config = dict(
    train_examples=97500,
    depths=[10, 10, 10],
    kernel_size=3,
    optimizer='adamw',
    beta2=0.999,
    eps=1e-08,
    cautious_weight_decay=True,
    steps=11600,
    batch_size=128,
)
Rows from block 15, named by matrix and row number. Rows with one number belong to one channel. Each number is 128 + 32 x the weight over its row's rms, rounded and kept within 0 to 255. All counts start at 0.
# conv1: bottleneck pointwise conv (model.blocks.16.conv1.weight, 128x352x1x1), inputs 71-141
# conv2: growth 3x3 conv (model.blocks.16.conv2.weight, 32x128x3x3, transposed), outputs 8-15, a 3x3 kernel for each
conv1.15 [167 169 150  90 100 134 192 113 132 149 112 111 116 105 152 118 106 143 112  77 118 121 138 112 112 119 130 159 135 156 170 206 115 126 147  98  95 146 146 161 122 210 172 138 130 114 105 116 126 154  84 119 133 131 159 105 142 101  94 113 133 176 137 151 139 116 136 135 111  99 137]
conv2.15 [140  72  78 139 100 112 107 105 149 126  93 104 149 167 205 143 149  90  92 161 146 152 129  66 135 105  64 107 120 138 108 135 144 113  94  69  88 142 102  90 151 122  76  80 104 119 181  91 121 171  92 113  88 116 116 187 135  98 133 115 123  99 136 126 123 134  79 107 171 115 145 101]
conv1.16 [127 114  85 117 111 127 123 115 137 141 116  98 132 134 120 144  47 211 133 122 109 115 133 142 119 154 119 136 154 124 130 125 143 143 168 154 113 130 142 135 167 166 111 110 149 125 102 135 112 142 105 142 159 130 107 122 110 146 106 128 156 118 167 150  78 172 147 131 124 129 143]
conv2.16 [194 150 100 145 120 144 130 156 155 154  84 130 130 129 118  69  58 135 216 111 153 104  83 117 211  87 185 125 112 133 131 158  91 163 182 120 115 132  72  77  84 109 107 150 113 165 190 156 124 105 108 134  98 141  93 117 121  78 127 108 102 125 113 136 125 147 149 138 161 115 168 188]
conv1.17 [ 94 104 124 142 134 147  79 110 161 153 157 122 154  93 139 109 121 153 102  94 137 161 147 115 115 101  72 129 110 140  88 127 110  71 102  94  99 107 135 112 123 114 130 163 116 149  95 153 116 112  98 187  95 119 131  87 106  45 178  99 116 158 140 107 138 109 130  62 102 193  97]
conv2.17 [120 124 218  79 114 152  83 129 165 144 151  99 188 135 115 196 137 112  62 126  86 144 151 125 133 161  89 118 138 203 116 128 159 140 121 121 132 125 137  94 144 137 108  98 111 101 113  33  99 141 126 124 117 105 175 112  72 141 107 127 133 144  84 131 140 149 128  83 162 104  69 162]
conv1.18 [110 148 106  78 136 162 183 110 190 144 142 158  83 157 199 105 173  52 140  98 141  72 154 141  93 168 135 111 102 126 101 170 165  93 152 182 110 153 139 144  86 160 110 150 140 140  89 127 123 148 133 155  87 139 146 167 130  80  88 164  94 151  24 135 117 134 160 122 129 143 190]
conv2.18 [144 111 112  94  95 101 121  91 126 141 167 105  81 162 115 118 178 158 136  89 112 105 167 105  78 132 122 121 129 133 116 126  97 150 132 126 121 138 153  66 118  95 107 146 128 155 125  92 167  89 116 136 130 128 134 148 114 107 143 136 138 134 100 143 108  83 162 119 146 140 192 185]
conv1.19 [101 160 140  87  96 136  31 117  63 169 174 127 127 124 130 134 145 131  99 151 152 124 139 121  83 110 133 106 115 141 134 179  74  85 119 105 121 159 119 101 136 156 137 181 136  91 212 180 165 163 176 198  92 145 157 138 121  93 152 159  99 112  68  78 113 115 171  88  69 112  81]
conv2.19 [154 125 168 106 113 162 140 138 168 114  54  55 192 113  54 169 179 112 176 158 134 173 221 147 144 184 131 123 143 133 116 140 138  75  97 112 148 167 161 158 164 118 142 139 126 119  91  60 120 165 101 117 136 105 124 116 111  98 104 157 152 157 164 150 171 165 119  75 154 105  62 100]
conv1.20 [124 126 110 148  90 109 165 112  97 106  81  86 153 126 120 154 175 143 125 106 135  88 129 125 207 142  91 143 131 116 140  83 193  70 127 175 148  69 126 213 174 117  96  81 123 121 106 102 156 122  99 172  89  80 122  93 110 108 139 108 100 146 162  62 132 158 166 113 122  86 151]
conv2.20 [130  72  35 119  82  72 137 128  83 132 115  87 175 169  43 177 137  62 133 131  96  99 126 153 101 151 152 175 146 134 137 119 112 119 113 120 121 144 153 134 136 204 141 209 200 117 158 107 122 123 144 125 110  89 118 119 138 124 124 154  76 101 143  64  64  21  79 112  71  74  99  84]
conv1.21 [138 140 124  76 123 112 131 105  84 113 136 128 140 127 110 108  93  59  94  67 142 128  87 151 113 134 131 112 103 141 136 161 148 108 124 109 138  95 129 119 134  99 140 133  91 134  99 107  97 126  81 131  81 170 117 131 122  95  77 145 155 103  43 165 133 143 106 149  84  91 181]
conv2.21 [117 122 116 148 159 162 144 164 185 134 100 149 160 143 183 179 135 158 129  82 109 133  96  76 162 132 152  92 129 129  99 149 183  66 134 156 107 134 159  55  90 122  71 100 189 141 127  89 128 125 107 119 154 140 146 148 133  89 145 149 203 147 169 154 146 132 144 133 150 194 151 130]
conv1.22 [115 132 126 128 111 130 143 159  89  81  97 143  98  89 140 108 175 127  80  97 121 107 156 110 133 153 165 129 127  99 138  79 176 164 153 121 127 112  98 143 104 131  99 112 169 178 110 130 169 165 116 144 149 119  44  73 119 117  95 102 138 171 113 112 103 150 142 136 122 108 156]
conv2.22 [133 106 113 139 123  73 126 140  86 106 101  86 120 180 150 126 171 161 126 140 100 140  97 104 150 101 154 146 115 166 121 111 112  95  85  77  62 117 102 155 116 111 141 156 119 139 129 142 106 113 147 151 139 167 179 148 128 180 129 136 129  98 107 155 143 155 136  98  71 152 119  49]
conv1.23 [129 114 115  99 100 100 142 124 104 110  76 128 129  96 189 140 104  94 101 116 144 150 110 127 184 121 121 118 150 135 140 156 123 110 130 109 103 115 158 135 126  88 167 156 136  92 137 147  88 103 109 134 122 172 164 119 116 111 103 113 140 129 143 115 116 150 124 125  73 101 107]
conv2.23 [107 153 136 141 172 129 130 142  90 157  92 132 219 138 107 173 135 135 128 145 175  66 130 115  88 150 147 136 154  96 138 157 161  65  97 103 128 181 169  97 126 117 119  68 134 159 168 123 159 106 116 118  73 127  90 146 114 111 135 117 159 103 103 154 130 119 112  54  73 124  93  92]
conv1.24 [ 87 112  98 106  80 152 173 147 156 156  94 137 113 135 124 102 110 148 117  78 145 155 131 108  62 197 178 129 117 153  88 130 106  99 113 110  90 132 157  54 134 151 144 147 108 149 102 133 126 160 107 147  96 159 111 140 155 104 150 159 143 114 115  90 163 141 231 111 114  90 105]
conv2.24 [107 142 137 140 150  92 119 154 122 150 180 140 131 159 152 114 137 152 134 113 125 121 112 129 134 124 126 129  84 149 102 115 161 121 105 137  62 117 128  91  74 153  91 105 149 146  34  98 139 103 114 129 158 152 159 116 128 136  76 121  98 134 104 140 113 116 148 128 140 144 109  36]
conv1.25 [148  94 139 136  87 122 134 100 131 122  92 111 139  97 185 122 170 134 120 114 117  92 144 122 110 118 128 129 164 104 150 142 109 136 127 116 145 141 100 147 153 200 113 138 141 126 153 117  93 148 116 118 125 114 106 103 104 123  95  81 132 139 106 122  26 123 200 104  91  97  99]
conv2.25 [184 148 116 145 128  97 149 104 105 133 111 146 180 151 159 155 194 118  95 199 181 122 171 134 137 142 130 113 158 112  91 125 106  75 112 133 133 156 134 109 152 123  64  63  71 178 143 111 123 111 135 142 129 120 129 140 143 119 124  84 201 118 126 102 143 152  95  75  95 138 127 113]
conv1.26 [125 122  99 136 144 137 116 139 114 121 128 203 138 114 136 129 132 178 150 133 134 152 171  97 177 150 131  93 134 122 148 114 129 122 154 171 140 174 144 173 168 146  51 152 158 120  92 156 138 124  93 146 128 140 129  73 123 117  90  89 170 140  88 150 131 156 129 112 156 116  95]
conv2.26 [109 130 181 136 160 149 132 130 110 106  75  87 172  96  76 150 109 159 168 140 154 146 136 102 168 114 147 126 146 136 108 106  79 118 131  67  81 112 144  87 141 125 120 199 179 129 133 125 132 100 164 101 191 185 178  98 119 122 136 174  83 114  92 141 112  89  99  99  54 115  68  77]
conv1.27 [124 139 119 109  48 120 148 135  80 124 113 124 113 105 131 145 121  71 139  58 146 122 120 125 181 183 131  73 107 150 153 116 162  76 146  81 116  78 124 120 137  95 149 130 131  77 153 112 155 179 110 162 125 109  93 161 148 106  88 124 146 124 132 133 182 172 165 106 103  75  84]
conv2.27 [ 90 125 126 136 125 132 154 147 159 126  76 110 158  94 104 108 122 112 129 129 168 163 111 118 138 128 167  92 120  71  75 163 119  29  67  58  82 174 120 150 146  77 173 142  70 140 137 103 131 122 127 137 151 153  93 152 142 150 144 175 128  99  97 124 140 194 138  80 141 166 118 134]
conv1.28 [136 130 139 148  97 116 128  62  98 117  49 132 169 169  89 139 134 115 132 113 138 134 117 148 128  93 117 119 128  73 134 153 109  67  92 109 127 126  60 152 132 148 137 151 127 122 130 100 171  55 138 153 136 139 158 146 151 147 134 146 121 116 147  82 131  98 104  93 143 101 139]
conv2.28 [ 82 102 140  92 105 144 130 121 141  77 130 117 117 151 119 174 161  99 114 110  79 145  83  51 139 129  32 137 103  87 162 124 131 167 152 162 114 151 142  67 133 101  57 127 123 112 151 119 128 138 122 129 147 116 196 125 102 195 121 127 154 116 171 181 124 112 142 137 153  76 110 136]
conv1.29 [156 111 122 105 141 111 128  97 152 118 110 101 128  55 128 131 117 193 117 118 154 156 153 106  61 142 150 119 140 118 140 134 119 168 149 116 103  71 110 102 134 152  93 100 160 181  84 131 123  93 127  82 154 131 146 102  81 151 127 114 127 193 116 156 121 139 124 160 141 105 119]
conv2.29 [103  79  79 119  95  72  81 145 188 180 149 213  95 105 142  57 120 154 130 151  67 105 124 105  77  68 156 112 112 138  98  88 176 179 130 208 187 106 114 190 127 103 167 129 135 144 174 146 120 132 141 163 190 172 113 123 144 158 157 168  97 110 126 101 115  54 123 117 109  61 121 108]
conv1.30 [118 117 156 128 118 137 103 124  92 140 132 118 111 133 121 110 138 132 153  86 152 156  86 127 108 157 112 133 107 149 129 111 156 108 110  94  90 150 128 118 101 103 148 123  87 136 118  85 145 126 127 126 140 144 117 159 126 148 128 114 137 107 133 129 170 140 114 103 141 100 104]
conv2.30 [124 135 159  80 138 133  94 167 145 134  96  76 158 127  74 124  88 137 152 100 163 144 131 133 115 162 155 174 149 172 125 128 153 161 168 120 104 109 117 155  88 129 195 168 168 171 123 145 176 102 115 193 139 124 108  96 113 113 102 154  58  81  65 113 115 123 145 125 166 120 109 123]
conv1.31 [119 115  96 115 135  97 190 150 153  88  98 155 106 121 124 128  55 128  91  86 122 151 165 144 161 185 134 165 133 143 101  42 130  79 144 103  72  73 108 156 122 118 183 115 149 159 165 103  94 135 106 151 121 131 101 106 177 130 103 116 138 187 200 126 165  87  87 177 105 128 155]
conv2.31 [169 138  96 150 133 150 121 173 229  95 141 118  68 120 102 157 134 100 119 133 101 138 169 112  83 152  82 117 162 149 156 172 111 163 123 110 133 151 137  93  72 131 157  98 108 131  39  83 160 153 117 129 136 128 113 113  95 141 116  86 170 151 176 175 130 169 153  86  94 181 129  92]
conv1.32 [116 125 113  90 174  97 128 127 113 127 155 147 157 127  88 127 134 149 136  78 104 126 114 149  82 100 179 102 159 144 132 127 145  69 188 126 159  95 192 154 159 134  94 126 122 141 115 142 137 128 154 132  96 130 121 142 102  97 108 130 147 159  84 172  97 152 135 126 114 182 142]
conv2.32 [123  77  81 149 148 108 154 129 148 148 129 154 145 128 171 174 158 138 124 165 174 148 107 173 133 170 238 137 106  86 160 110 104 122  89 143 135 158 102 118 107  69 104  60  52 109 154 137 103 123 144 149 155 160 147 135 134 125 147 104  88 106 113  87  96 117  94 118 133 147 146 141]
conv1.33 [101  88 137 185 141 110 103 105 165 122 135 122 161 112 156 141 114 106 117 143 109 134 161 100 146 125 107 158 147 121 139 179 107 103 126  87  70  97 103 170 131 170 161 139 124 106  86 176  91 149 139  82 121 191 168  82 132 131 110  95 135 167 145 107 115 162 133 123  91 165 121]
conv2.33 [171 138 127 143 125 120 119 126 120 107 109  63 148 142  77 171 170  80 183 153 138 179 141 111 167 144  97 142 156 123 131 166 127  96 150 125 104 143 126  45 185 141 134 144 191 139 123 188 135 146 177 102 102  71 121 142  66 152 171  99 100 123 113 154 177 162 105 103 128 111  82 105]
conv1.34 [144  84 122 121 116 142  68 132 110  86 115 160  73 124  90 117 133 162  93  95 109 138 133 126 176 170 222 154  92 120 158 123  75 133 174 111 109 138 156 126 115 119 104  92 125 200 210 147 151 107 138 165 125 194 110 130  85 129 144 110 110 137  93  92 150 148 154 151 127 152 109]
conv2.34 [133 112 102 170 141  69 163 144 137 124 139 109 146 119  95 132 144 129 141 115 101 168 132 124 121 126 134 113 102 112 124  89 125  87  95 144 131  96  96 148 123 116 133 113 155 123 127 144 142  96 115 158 162 127 128 116 129 107 123 117 106 141 119 105 102  99 133 111  67 137 144 151]
conv1.35 [ 97 162 140  69 123 150 130 107 138 126 149 143 136 149  99 104 142  92 131 112  79 138 136 148  51 106 200 140 138 173 138 185 121 164 137 152  98 133  74  97 140 128 154 145 166 133 158 136  53 176 114 134 154 206 141  96 163 132 168 137 138 167 135 135  45 167 160 114 145 133 128]
conv2.35 [144 120 115 146 110 124  99 172 172  84 185 174  88  73 178 199 147 111 145 134 111 141 183 122 119 166 187 124 113 137 116  78 106 166  75 166 164 202 179 180 190 174 129 119 130 113  99  83 121 139  89 118 130  77 106 110  99  88 107  88  99 121 156 147 147 111  82 105 141 131  92 113]
conv1.36 [135  86 130 137 144 159 125  87 111 160  95 133  78 116  99 154  32 162 100  94 109 147 150 128  68 119 148 125 161 122 133 162 180 121 113 106  76 175 143  86 172 148 126 162 106 168  89 107 117 170 142 159 132 150 141 132 125 160 127 132 137 185 101 164 144 109  78  65 110  97 106]
conv2.36 [154 161 104 146 148  87 137 154 118 149 121 200 119  83 153 149 142 120 102  98 151 116 112 116 158 114 143 134 135 145 103 138 114 155 107 128  94  85 147 162 146 153 162 146 112 106  35 173 155 127 158 158 184 148   7  77 115 120 125 130 147 115 137 143 134  82 130 142 110 109 125 129]
conv1.37 [171 114 143 141 150 141 122 123  76  94  94 174  74  93 176 153 122 171  87 151 136 139 141  94  99 139  89 136 139 110 155  95 193 152 143 142 125 135 149 111 159 122 148 122 137 191 137 152 161 116 143 153  96 134  93 100 109 141 117  96 125  91 116  90 169 218 108 162 115 168  91]
conv2.37 [113 108 111 104 151 120 107 107  68 142  79  96 157 164 141 153 151  97 194 147 145 136 146 144 126 118 105 122 109 118  85 132 143  77 108  98  92  52 101 165  94 188 186 180 159 155 166 187 130  77 159  97 100 119 120  73 114 150 118 106 131  97  93 134  95 112 180 123  73 213 148  54]
conv1.38 [132 114  37 149 160 133 109 175 124  93  78  87 122  80 134 152 133 138 168 109 105 122 148 165 142 148 141 118 114  88 100 138 134 138  49 187 117 148 129 173 153 146  87  72 130 139 108 120 111 113 141 212 161  87 127 135 124 148  76 112 116 143 141 144 176 163 114 104 128 151  29]
conv2.38 [108  61  78  88  64  85 100  71  78 131 161 137  57 106 142  80  96 153 118 134 108 128 110 119 130 155  88 117 123 101 152 155 115 166 196 110 115 130 133  72  90 101 125 131  99  96  85 132  97  65  86 141 117 130 126 139 104 147 152 112 127 104 107 158 122  83 178 172 134 122 152 166]
conv1.39 [126 136  73 110 159 130 158  93 185  99 158 118 124 131 147 129 100 133 148 137 125 161  91 165 111 187 149 130  85  78  91 140 114 134 111 129  73 113  88 128 105 161  76 183 133 110  55 146  92 121 132 121 197 199 102 158 138 172 124 183 117 146  80 117 106 138 123 144 130  69 173]
conv2.39 [101 152 158  79  72 152 127  58 113 111 139  90  22 157 122  88 181 171 157  92 167  54 116 118 173 105 175 125 145 115 126 166 151 124 150  99 142 105  90 102 133  66 142 114 169 124 105 129 134 139 164 114 148 151 145 167 128 134 179 164  64  65  89 144 142 164 157 168 142 134 161 165]
conv1.40 [100  76 150 119 152 127 101 120 121 106 131 167 167 136  96 126 118 111 140 169  96 145 154 173 104 156 129 133 146  96 169  95 145 125 173 126 132 166  84 120 164  94 126 125 163 136 172 164 101 109  91 149 129 175 131 108 133 129 149  95  89 125  75 130 135  92 150 172 135 125  99]
conv2.40 [140 181 169 145 156 135 137 147 142 109 106 102 145 157 149 117 114 153 128 158 128  84 129  57  25  98  91 106 108 111  97 147 123 110 158 131 155 119 143 112  96 113 144 108 106 107  89 128 103  92  99 101  78 110 102 102 139  71 135 165 144 182 145 109 143 128  64 153 121  77 132 146]
conv1.41 [157 141 122 134  91 140  69 108 128 131 112 132 101 114 132 120 107 106  96  93 128 125  72 138  82 142 156 128 103 140 121 144 145  99 175  51 130 161 156  95  90  95 107 134 141  55 160  76 108 152 104 145 158 113 101 144 150 138 190 155 132  78 164 151 204 129 121 119 106 166  55]
conv2.41 [134 113 146 102 119 186 133 159 156  89 130 154  70 119 146  69  94 105 171 152 150 150 126 123  98 120 138 129  79  84 165 123  74 133 118 139 115  90 104 141 113 203 127 141 109 133 132 108 113 140 118 109  96 132 224 146 147 171  65  82 190 156 181 182 147 117 152 114 135 134 148 161]
conv1.42 [142 109 129 164 120 142  74 139 138  71 156 107 155 119 156  97 140  55 126 142 179 119 114 139 193 104 130  91  90 107 137 125 146 167 140 120 133 157 133 135 167 153 101 149 107  96  78 154 143 143 126 165 115  95 149 105 138 103 115  99 106 142  86 107 148 106  86 109 176 144 167]
conv2.42 [112 107 123 112 122 168  82 112 187 120 119 153 124  84 126 165 139 204 123 100 218 112 126 145 155 119 140 151 146 147 151 133 134 159 127  75  84 141 109  83  90 118 135  65 157 125 159 181 130 138 122 108  90 150  84 104 103 130 159 113 180 119 136 122 152 133 130 168  74 157 124 106]
conv1.43 [129 135  40 143 113 106 126  87 141 127 124  77 118 147  76  92  94 114 179 139 136 163 129 164 117 111 219 105  98  83 156 146 109 187 116 125 109 161 152 139  98 111 104 137 135 182  97 121 137 196 132 164 178  87  81 120 145 174 147 160 137 115  99  91  88 135  89 129 185 117  98]
conv2.43 [128 107  79 101  58  75 131 123 114  96 128 122  53 102 104  35  97 186 120 121 130  57  98 124  98 124 163 113 124 117 179 189  92 144 130 104  98  24  86 122  52 120 139  87 156 151 127 106 142 150 132 109 148 123 121 150 157 114 127 131 108 118 115 161 134 138 143 175 142 160 156 193]
conv1.44 [107 100 123 161 126 139  37  94 169 135 188 113 140 117 115 147 132 141 136 154 149 140 103  90 148  77  84 118 144 145 143 167 127 138 135 122 127 100 145 146 138 190 122 103 114 116  99 200 131 126 171 161 113 137 142 108  88 121 162 117 114  90 140 113 157 170 142 147 166 136  84]
conv2.44 [135 154 203  71  85 183 120 105 134 139  84 141 182 143 112 177 179 171 181 155 142 107 185 106  75 136 148 125 146 141 124 133 150 123 138 160 102 179 162 119 147 142  84 121 122 123 103 101 142 118  90 130  99 105 121 141 115 108 145 210 197 173 129  97 118 169 107  75 144 112 146 130]
conv1.45 [125 155 132 153 163  76 116 132 125 119 126 100 124 147 168 146 165 135 102 147 168  98 136 111 111 119 115 165 123 155 177  94 158 121 190 122 129 137 121 119 130  94 155 138  44 119 148 138 129 103 153 153 124 105 134 112 144 104  77 148  99  88  77 135  97 136 147 113  84 138 121]
conv2.45 [ 96 106 118  95 159 164  54 125 134  94  66 104 168 158 140 179 189 124 140 157  98 128 123 122  89  80 164 148 159 196 166 139 168 136 129 180 182 161 104 151 100 122 120  98  77 137 153 149  58 133 133 112 112  89 146 125 168 159 148 167 215 146 136  74 105 113 108  88 105 161 137 187]
conv1.46 [130 154  96  75 168 146  95 112 159 159 126 146 134 108 153 139 118 123 118 144  90 145 142 109 113 138 183 145 148 164 130 160 143 155 160 134 122 179 189 117 148 130 127 148 154 129 153 192  94 169 134 122 157 200 131 140  86 115 129 114 140 132 111 148 198 157 150 217 124 116 142]
conv2.46 [139 148 143 138 159  98 126 138 140  94  61  87 113 123 124 125 140 152 106 108  85 102  86  75  85 119 120  87  90 100  74  85 103 135 133 138  83 104 146  49  48 126  90 117  77  98 127 116  87 100 133  89 112  75 100 121 112 123 102 134 100 133 123 126 149 113 154 103 108 140 143 161]
conv1.47 [122  57 127  91 131 128 116 180  87 102 126 141 113 140 117  75 128 169 145  81 115 120 168 134 138 145 183 118 108 103 124 121 102 128 128  82  93 172 114 133  93 155 138 123 149 205 189 161 117 157 124 130 147 174 126 178  88  84  77 148 112 142 120 177 127 132 183 179 104 101 132]
conv2.47 [142  90 102 161 175  92 147 151  98 128 170 159 118 162 125 105 117  83 102  98  98 130  90 112 124 112  67  43  49  83  94  84  68  99  94 102  97  71  78 132  99 110 116 113 153 128 133 134  96  89 156 156 135 140 139  97 163 131 126 104 154 154 145 101 146 117 145  94 130 143 106 116]
conv1.48 [169  99 136 114 159 114  91 128 114 129 131 149 107  98 107 108 141 170  87 134 123 120 148 112 139 116 134 134 146 124 126 147  97 155 164  49 150  53 110 105 124  96  98 108 124 114 178 134 159 109 130 133  80 122 109  71  71  75 118 117 111   0 133 110 111 138 105 171 187 100 110]
conv2.48 [ 62 147 161  73 158 170  69 105 123 112 162 149  51 140 137  60 127 165 148 110 104 128 107 134 113  92 120 125 105 124 185 149 154 155 132 129 114 161 168  60 114 121  75  95  76  92 123  68 157 121 101 124 125 129 134 100 117 183 100 110 159 120 128 176 108 127 157 114 154 178 165 196]
conv1.49 [157 145 112 132 110 159 108 148 116  82 166 141 148 152 122 114 137 146 174 144 179 111 147 138  51 130 109 118 131 132 121 151 169 141 133 128 150 108 108 161 102 120  77 127 169 144  85 164 167  86  84 112 129 152  87 143 118  92 112 154 156 124  84  98  74 127 132 115 146  95 170]
conv2.49 [ 76  75 102 126 136 129 139  88 102 158 193 152  91 148 144  97 116 166  81 105  92 132 115  94  72 123  64  93  51 140 170 108 115 173 142 121 116  78  97 116 193 115  96  80  80 111 126 119 136 117 135 133 122 119 129 139 158 119 139 113 116 115 152 128 105  67 131 135  93 122 124 126]
conv1.50 [115 146 147 109  95 108 169 111 110 137 107 109 122  75 128 105 171  80 141  76 103 122 198  96 201  85 104 106  87 162 146 105 131 133 121 145 157  75 107 146 112 154 119 109 215 194 101 122  97 125 102 111  98 126 104  52 115  96 102  64 140 189 155 123 157 138 103  99 104 162 137]
conv2.50 [132  90 102 118 129 131 107  91  74 177 108 124 146 108 152 171 153 101 134 117  94  68 158  75  78 144 108 157 119  84 118 126  96  99 110 139  76  87 114 174 108 123 163 141 105 163 145  92 145 115  86 122  95 139 116 123 100 104 155  53 101 133 161 124  90 102  72  84 124  97 109 124]
conv1.51 [114 149 132 122  71 133 152 122 185 109 129 116 120 142 141 171  93 198 104  67 134 133 125 130  71 155 182 122 144 150 127 106  99 150 101 105 116 128 132 109 158 141 141 119 154 151 145 167 137  92 140 132 120 126 103 138 112 147 143 140 143 129 134 144 119 194 163 156 127 154  86]
conv2.51 [142 123  98 137 116  69 147 130 114  92 142  96  78 171 184  87 114 171  82 166  93 152 141 208 173 141  98 124  94 100 104 104  81  69  94  88 112 114  46  92 150 168 118 160 165 146  99  87 146 132 127 155 134 127 157 132 144 146 121 132 117 102  84 153 118 118 135 137 117 132  84  49]
conv1.52 [108 104  89 144 134 141  59 172 223 143 135  82 159 117 114  79 156 136 144 104  84 132  97  97 153 136 136 126 114 138 110 201  71 161 108  53 174  87 160  73 164  47  90 126 113 121 164 119 121 107 136  85 142 128 147 136 104 109 117 111 117  55  80 131 105 136 103 161 207 225 129]
conv2.52 [146 121 134  84 136 172 101 131 141 127  92 203 176 152 186 181  98  81 157 123 128 168 140  82 131 178 109 119 116 115  70  86 134  62  95 160 121 118 140 119 184 158 175 143 145  90  52 101 134 107 119 114 108 111  99 123 115  94 121 100 174 198 175 101 154 135  99 120 146 147 120 119]
conv1.53 [159  89 143 136 111 137  99  92 126 125 109 169 126 120 131 183 107  86  74 157  93 108 126 139 113 120 134 110 122 162  95 122 155  92  99 117  99  23 140  57 133  78 191 128 107 109 123 129 126 129 133 134 132 117 141 100 168 137 158  97 139  46 145 147 116 116 114 134 135 125  93]
conv2.53 [122 131 180  84 149 205 116 124 203 111 101 201 146 110 123 186 170 119 159  80 100 173 140 118 102 179 133 111 117  83  96 157 140  99  92 104 145 148 195  99 119 179  81  74 126 124 159 146 170 147 120  88 117  94  97 123 114 103 187 169 151 150 163 191 156 165 148 138 143 109  63  95]
conv1.54 [111 130  82 155 116 134  77 108 170  84 126 121 145 110 161 167 113 134 107 109 131 123 124 123 185  92  61 114 142 124 100 140 129 138  80 105 142 111 116 104 111 139 140 116  83  47  64 127  93  39 121 162 140  63  83 101 131 151 146 105 131 113 145 124  97  98  29  95 129 117 102]
conv2.54 [138 164 116 130 118 117  91 131 132  50 131 179 108 126 168  87  98 130 164  28  26 106  23  34 135 122 128 138 133 101 158 154  92 145 145  82  88 108 133 128 117  92 142 133 111 104  55  81 152 134 107 104 147 117  82  67 128 143 137  78 149 122  75 155 146 190 102 141 143  97 119 153]
conv1.55 [137 144 104  89 135 115  68 104 126 129 162 143 103  85 156 115 108 140 165 153 117 151  92 127  35  73 173 104 147 147  97 142 138 121 153 111  97 146  92 145 117 128 113 114  94  89  98 123 107  79 127 109 151 149  96 121  96 133 141 159 143 106 117 128 159 131  94 163  88 109 124]
conv2.55 [115 128 152  86 124 142 121 117 142 134 208 200 107 139 163  87  95 130 142 111  79 134  62 128 142  92  72  99 125 157 120 120 152 146 144 118 155 151 182 120 135 151  94 117 128 119 143  70 109 146 117 109 121  97 110 113 106 180 157 139 126 101 119 138 145 109 135 130 165 109 143 143]
conv1.56 [136  83 110  67 139  82  79 132 144 123 117  73 136  64 109  47 114 150 166  80 122 169 111 120  60 115 142 169 104 128 106 148  84 159 142 116 102  82 166  96 127 168 131  93 139 152 177 115 124 148 190 113 137 145 141 124 133 109 120  45 144 128 103 135 120 129 114 138 172 117 126]
conv2.56 [200 115 106 177 148 130 111 131  68  79  82 160 184 120 179 178 183 170 195 133  83 152 154 136 103 102 147  98 104 137 119 135 197 131 153 195 135 125 100 119 138 136 120  90 142 159 145 138 170 120 122 199 137 150  92 107 148  90 129 156 202 152 168 104 128  78 136 169 178 147 150 171]
conv1.57 [115 186 134 148  95 134 133  76 105 153 137 116 161 175  95 150 165 161 110 168 139 132 143 149 195  86 132  91 132 119 156  79 121  80 126 191 132 189  97 150 135  59  86 163 125  90 121  98 163 162 142 146 122 135 116 140 126 141 127 179 130  81 122  79 135 144 101  30 105 161 166]
conv2.57 [ 56  90 140 133  97 114 160 131  75 107 125 157  92 142 201  84 146 252  71 133 127 117  94 100  98  71  90  94  90 122 172 109  83 145 132 128 110 113  90 114 133 105 128 117  91 117 118 115  81  95 119  93 104 121 200 152 176 142 109  93 126 100  98 175 119 123 115 113 170 119 179 237]
conv1.58 [120 109 163 130  74 153  49 106 120 142 116 135 131 156 140 133 157  85 145  82 139 109 116 184  99 144 108 119 118 122 128 117  81 158  79 133 132 140 121 123 149 144 122 155 104 157 138  97 106 133 132 125 127 162 144 133 169 135 166 105 119  54 126  78  88 142 168  62 157  84 140]
conv2.58 [163 138 157  83 115 174 108 101 152 112 109  89 136 139  95  67 131 158 136 113  72  97 121  95 111 136 112 129 122 201 110 116 167 152 148 125 113 138 149  71  95 140  46  49 143 141  91 101 119 134 159  99 120  99 103 147 134 105 114 176 112 120 152  65  71 112 126 136 133 162 173 141]
conv1.59 [142 104 125 110 112 122 139  91  99 121 145  95 136 122  97  72 124 117  80 128 132  91 118 133 155 136 157 124 135  90 170 106 102 161 173 146 134 136 130 162 140  76  59 117 124 158 141 103  90  94 135  93  94 138 162 147 138 123 131 126 117 130 118 119 187 144 119 153 158 157 159]
conv2.59 [139 110  70 189 125  48 148 117  48  56 127 180 147 172 201  95 156 166 122 166 131 170  83 128 102 137 158 131 105  77  97  98 108  83 120 122  98  99 107 125 115 123  84 102 114 113 127 131  95  90  95 134 140 165 156 145 145  74 142 149 154 170 136 101 105 141 100 180 147 138 153 164]
conv1.60 [114 110 124 115 105 115 118 138 120 136  85 121 131 164 135 130 118 140 122 147 122  93 152 122 147 113 107 111 105 147 158 123 113 182 140 137 128 122  90 145 171 136 135 163  89  97 138 109 115  76 142 121 126  98 127 170 113  85 131 128 112 131 150  86 174 105 180 146 170 149 115]
conv2.60 [ 77 132 119  77 101 118 113 133 147  81 127  92 150 156 123 107 120  70 117 182 153 102 163 184  80  84 144 132 124  67 135 113  69 133 130  84 154 141  98  89 113  77  45  62 105 104 125 104 126 153 115 114 113 110 156 175 158 123 151 138 179 154 139 176 144 124 127 118  58 129  75  48]
conv1.61 [122 102 138 108 110 168 139 122 121 159 144 125 182 122  51 104 108  72  94 101 114 116 141 119  94 111 169 130 145 181  75 140 149 112 199 175 149 158 124 119 169 154 146 162  94 125 214 134 110 175 109 229 130 154 186 115 145  82 119 139 114 120 130 155 106 156  80 114 118 208 111]
conv2.61 [102 111  90 119 129 127  72 131  69  91 111 114 151 168 170 180 185 172 151 160 110 164 108 162 150 121 106 143 136 141 174 103 130 135  64 154 141 172 138  85 179 194  74 152 135 122 156 121 114 126  96 104 107 118 109 117 133 114 111  75 155 147 161 195 145 111 169  96  94 145 136 102]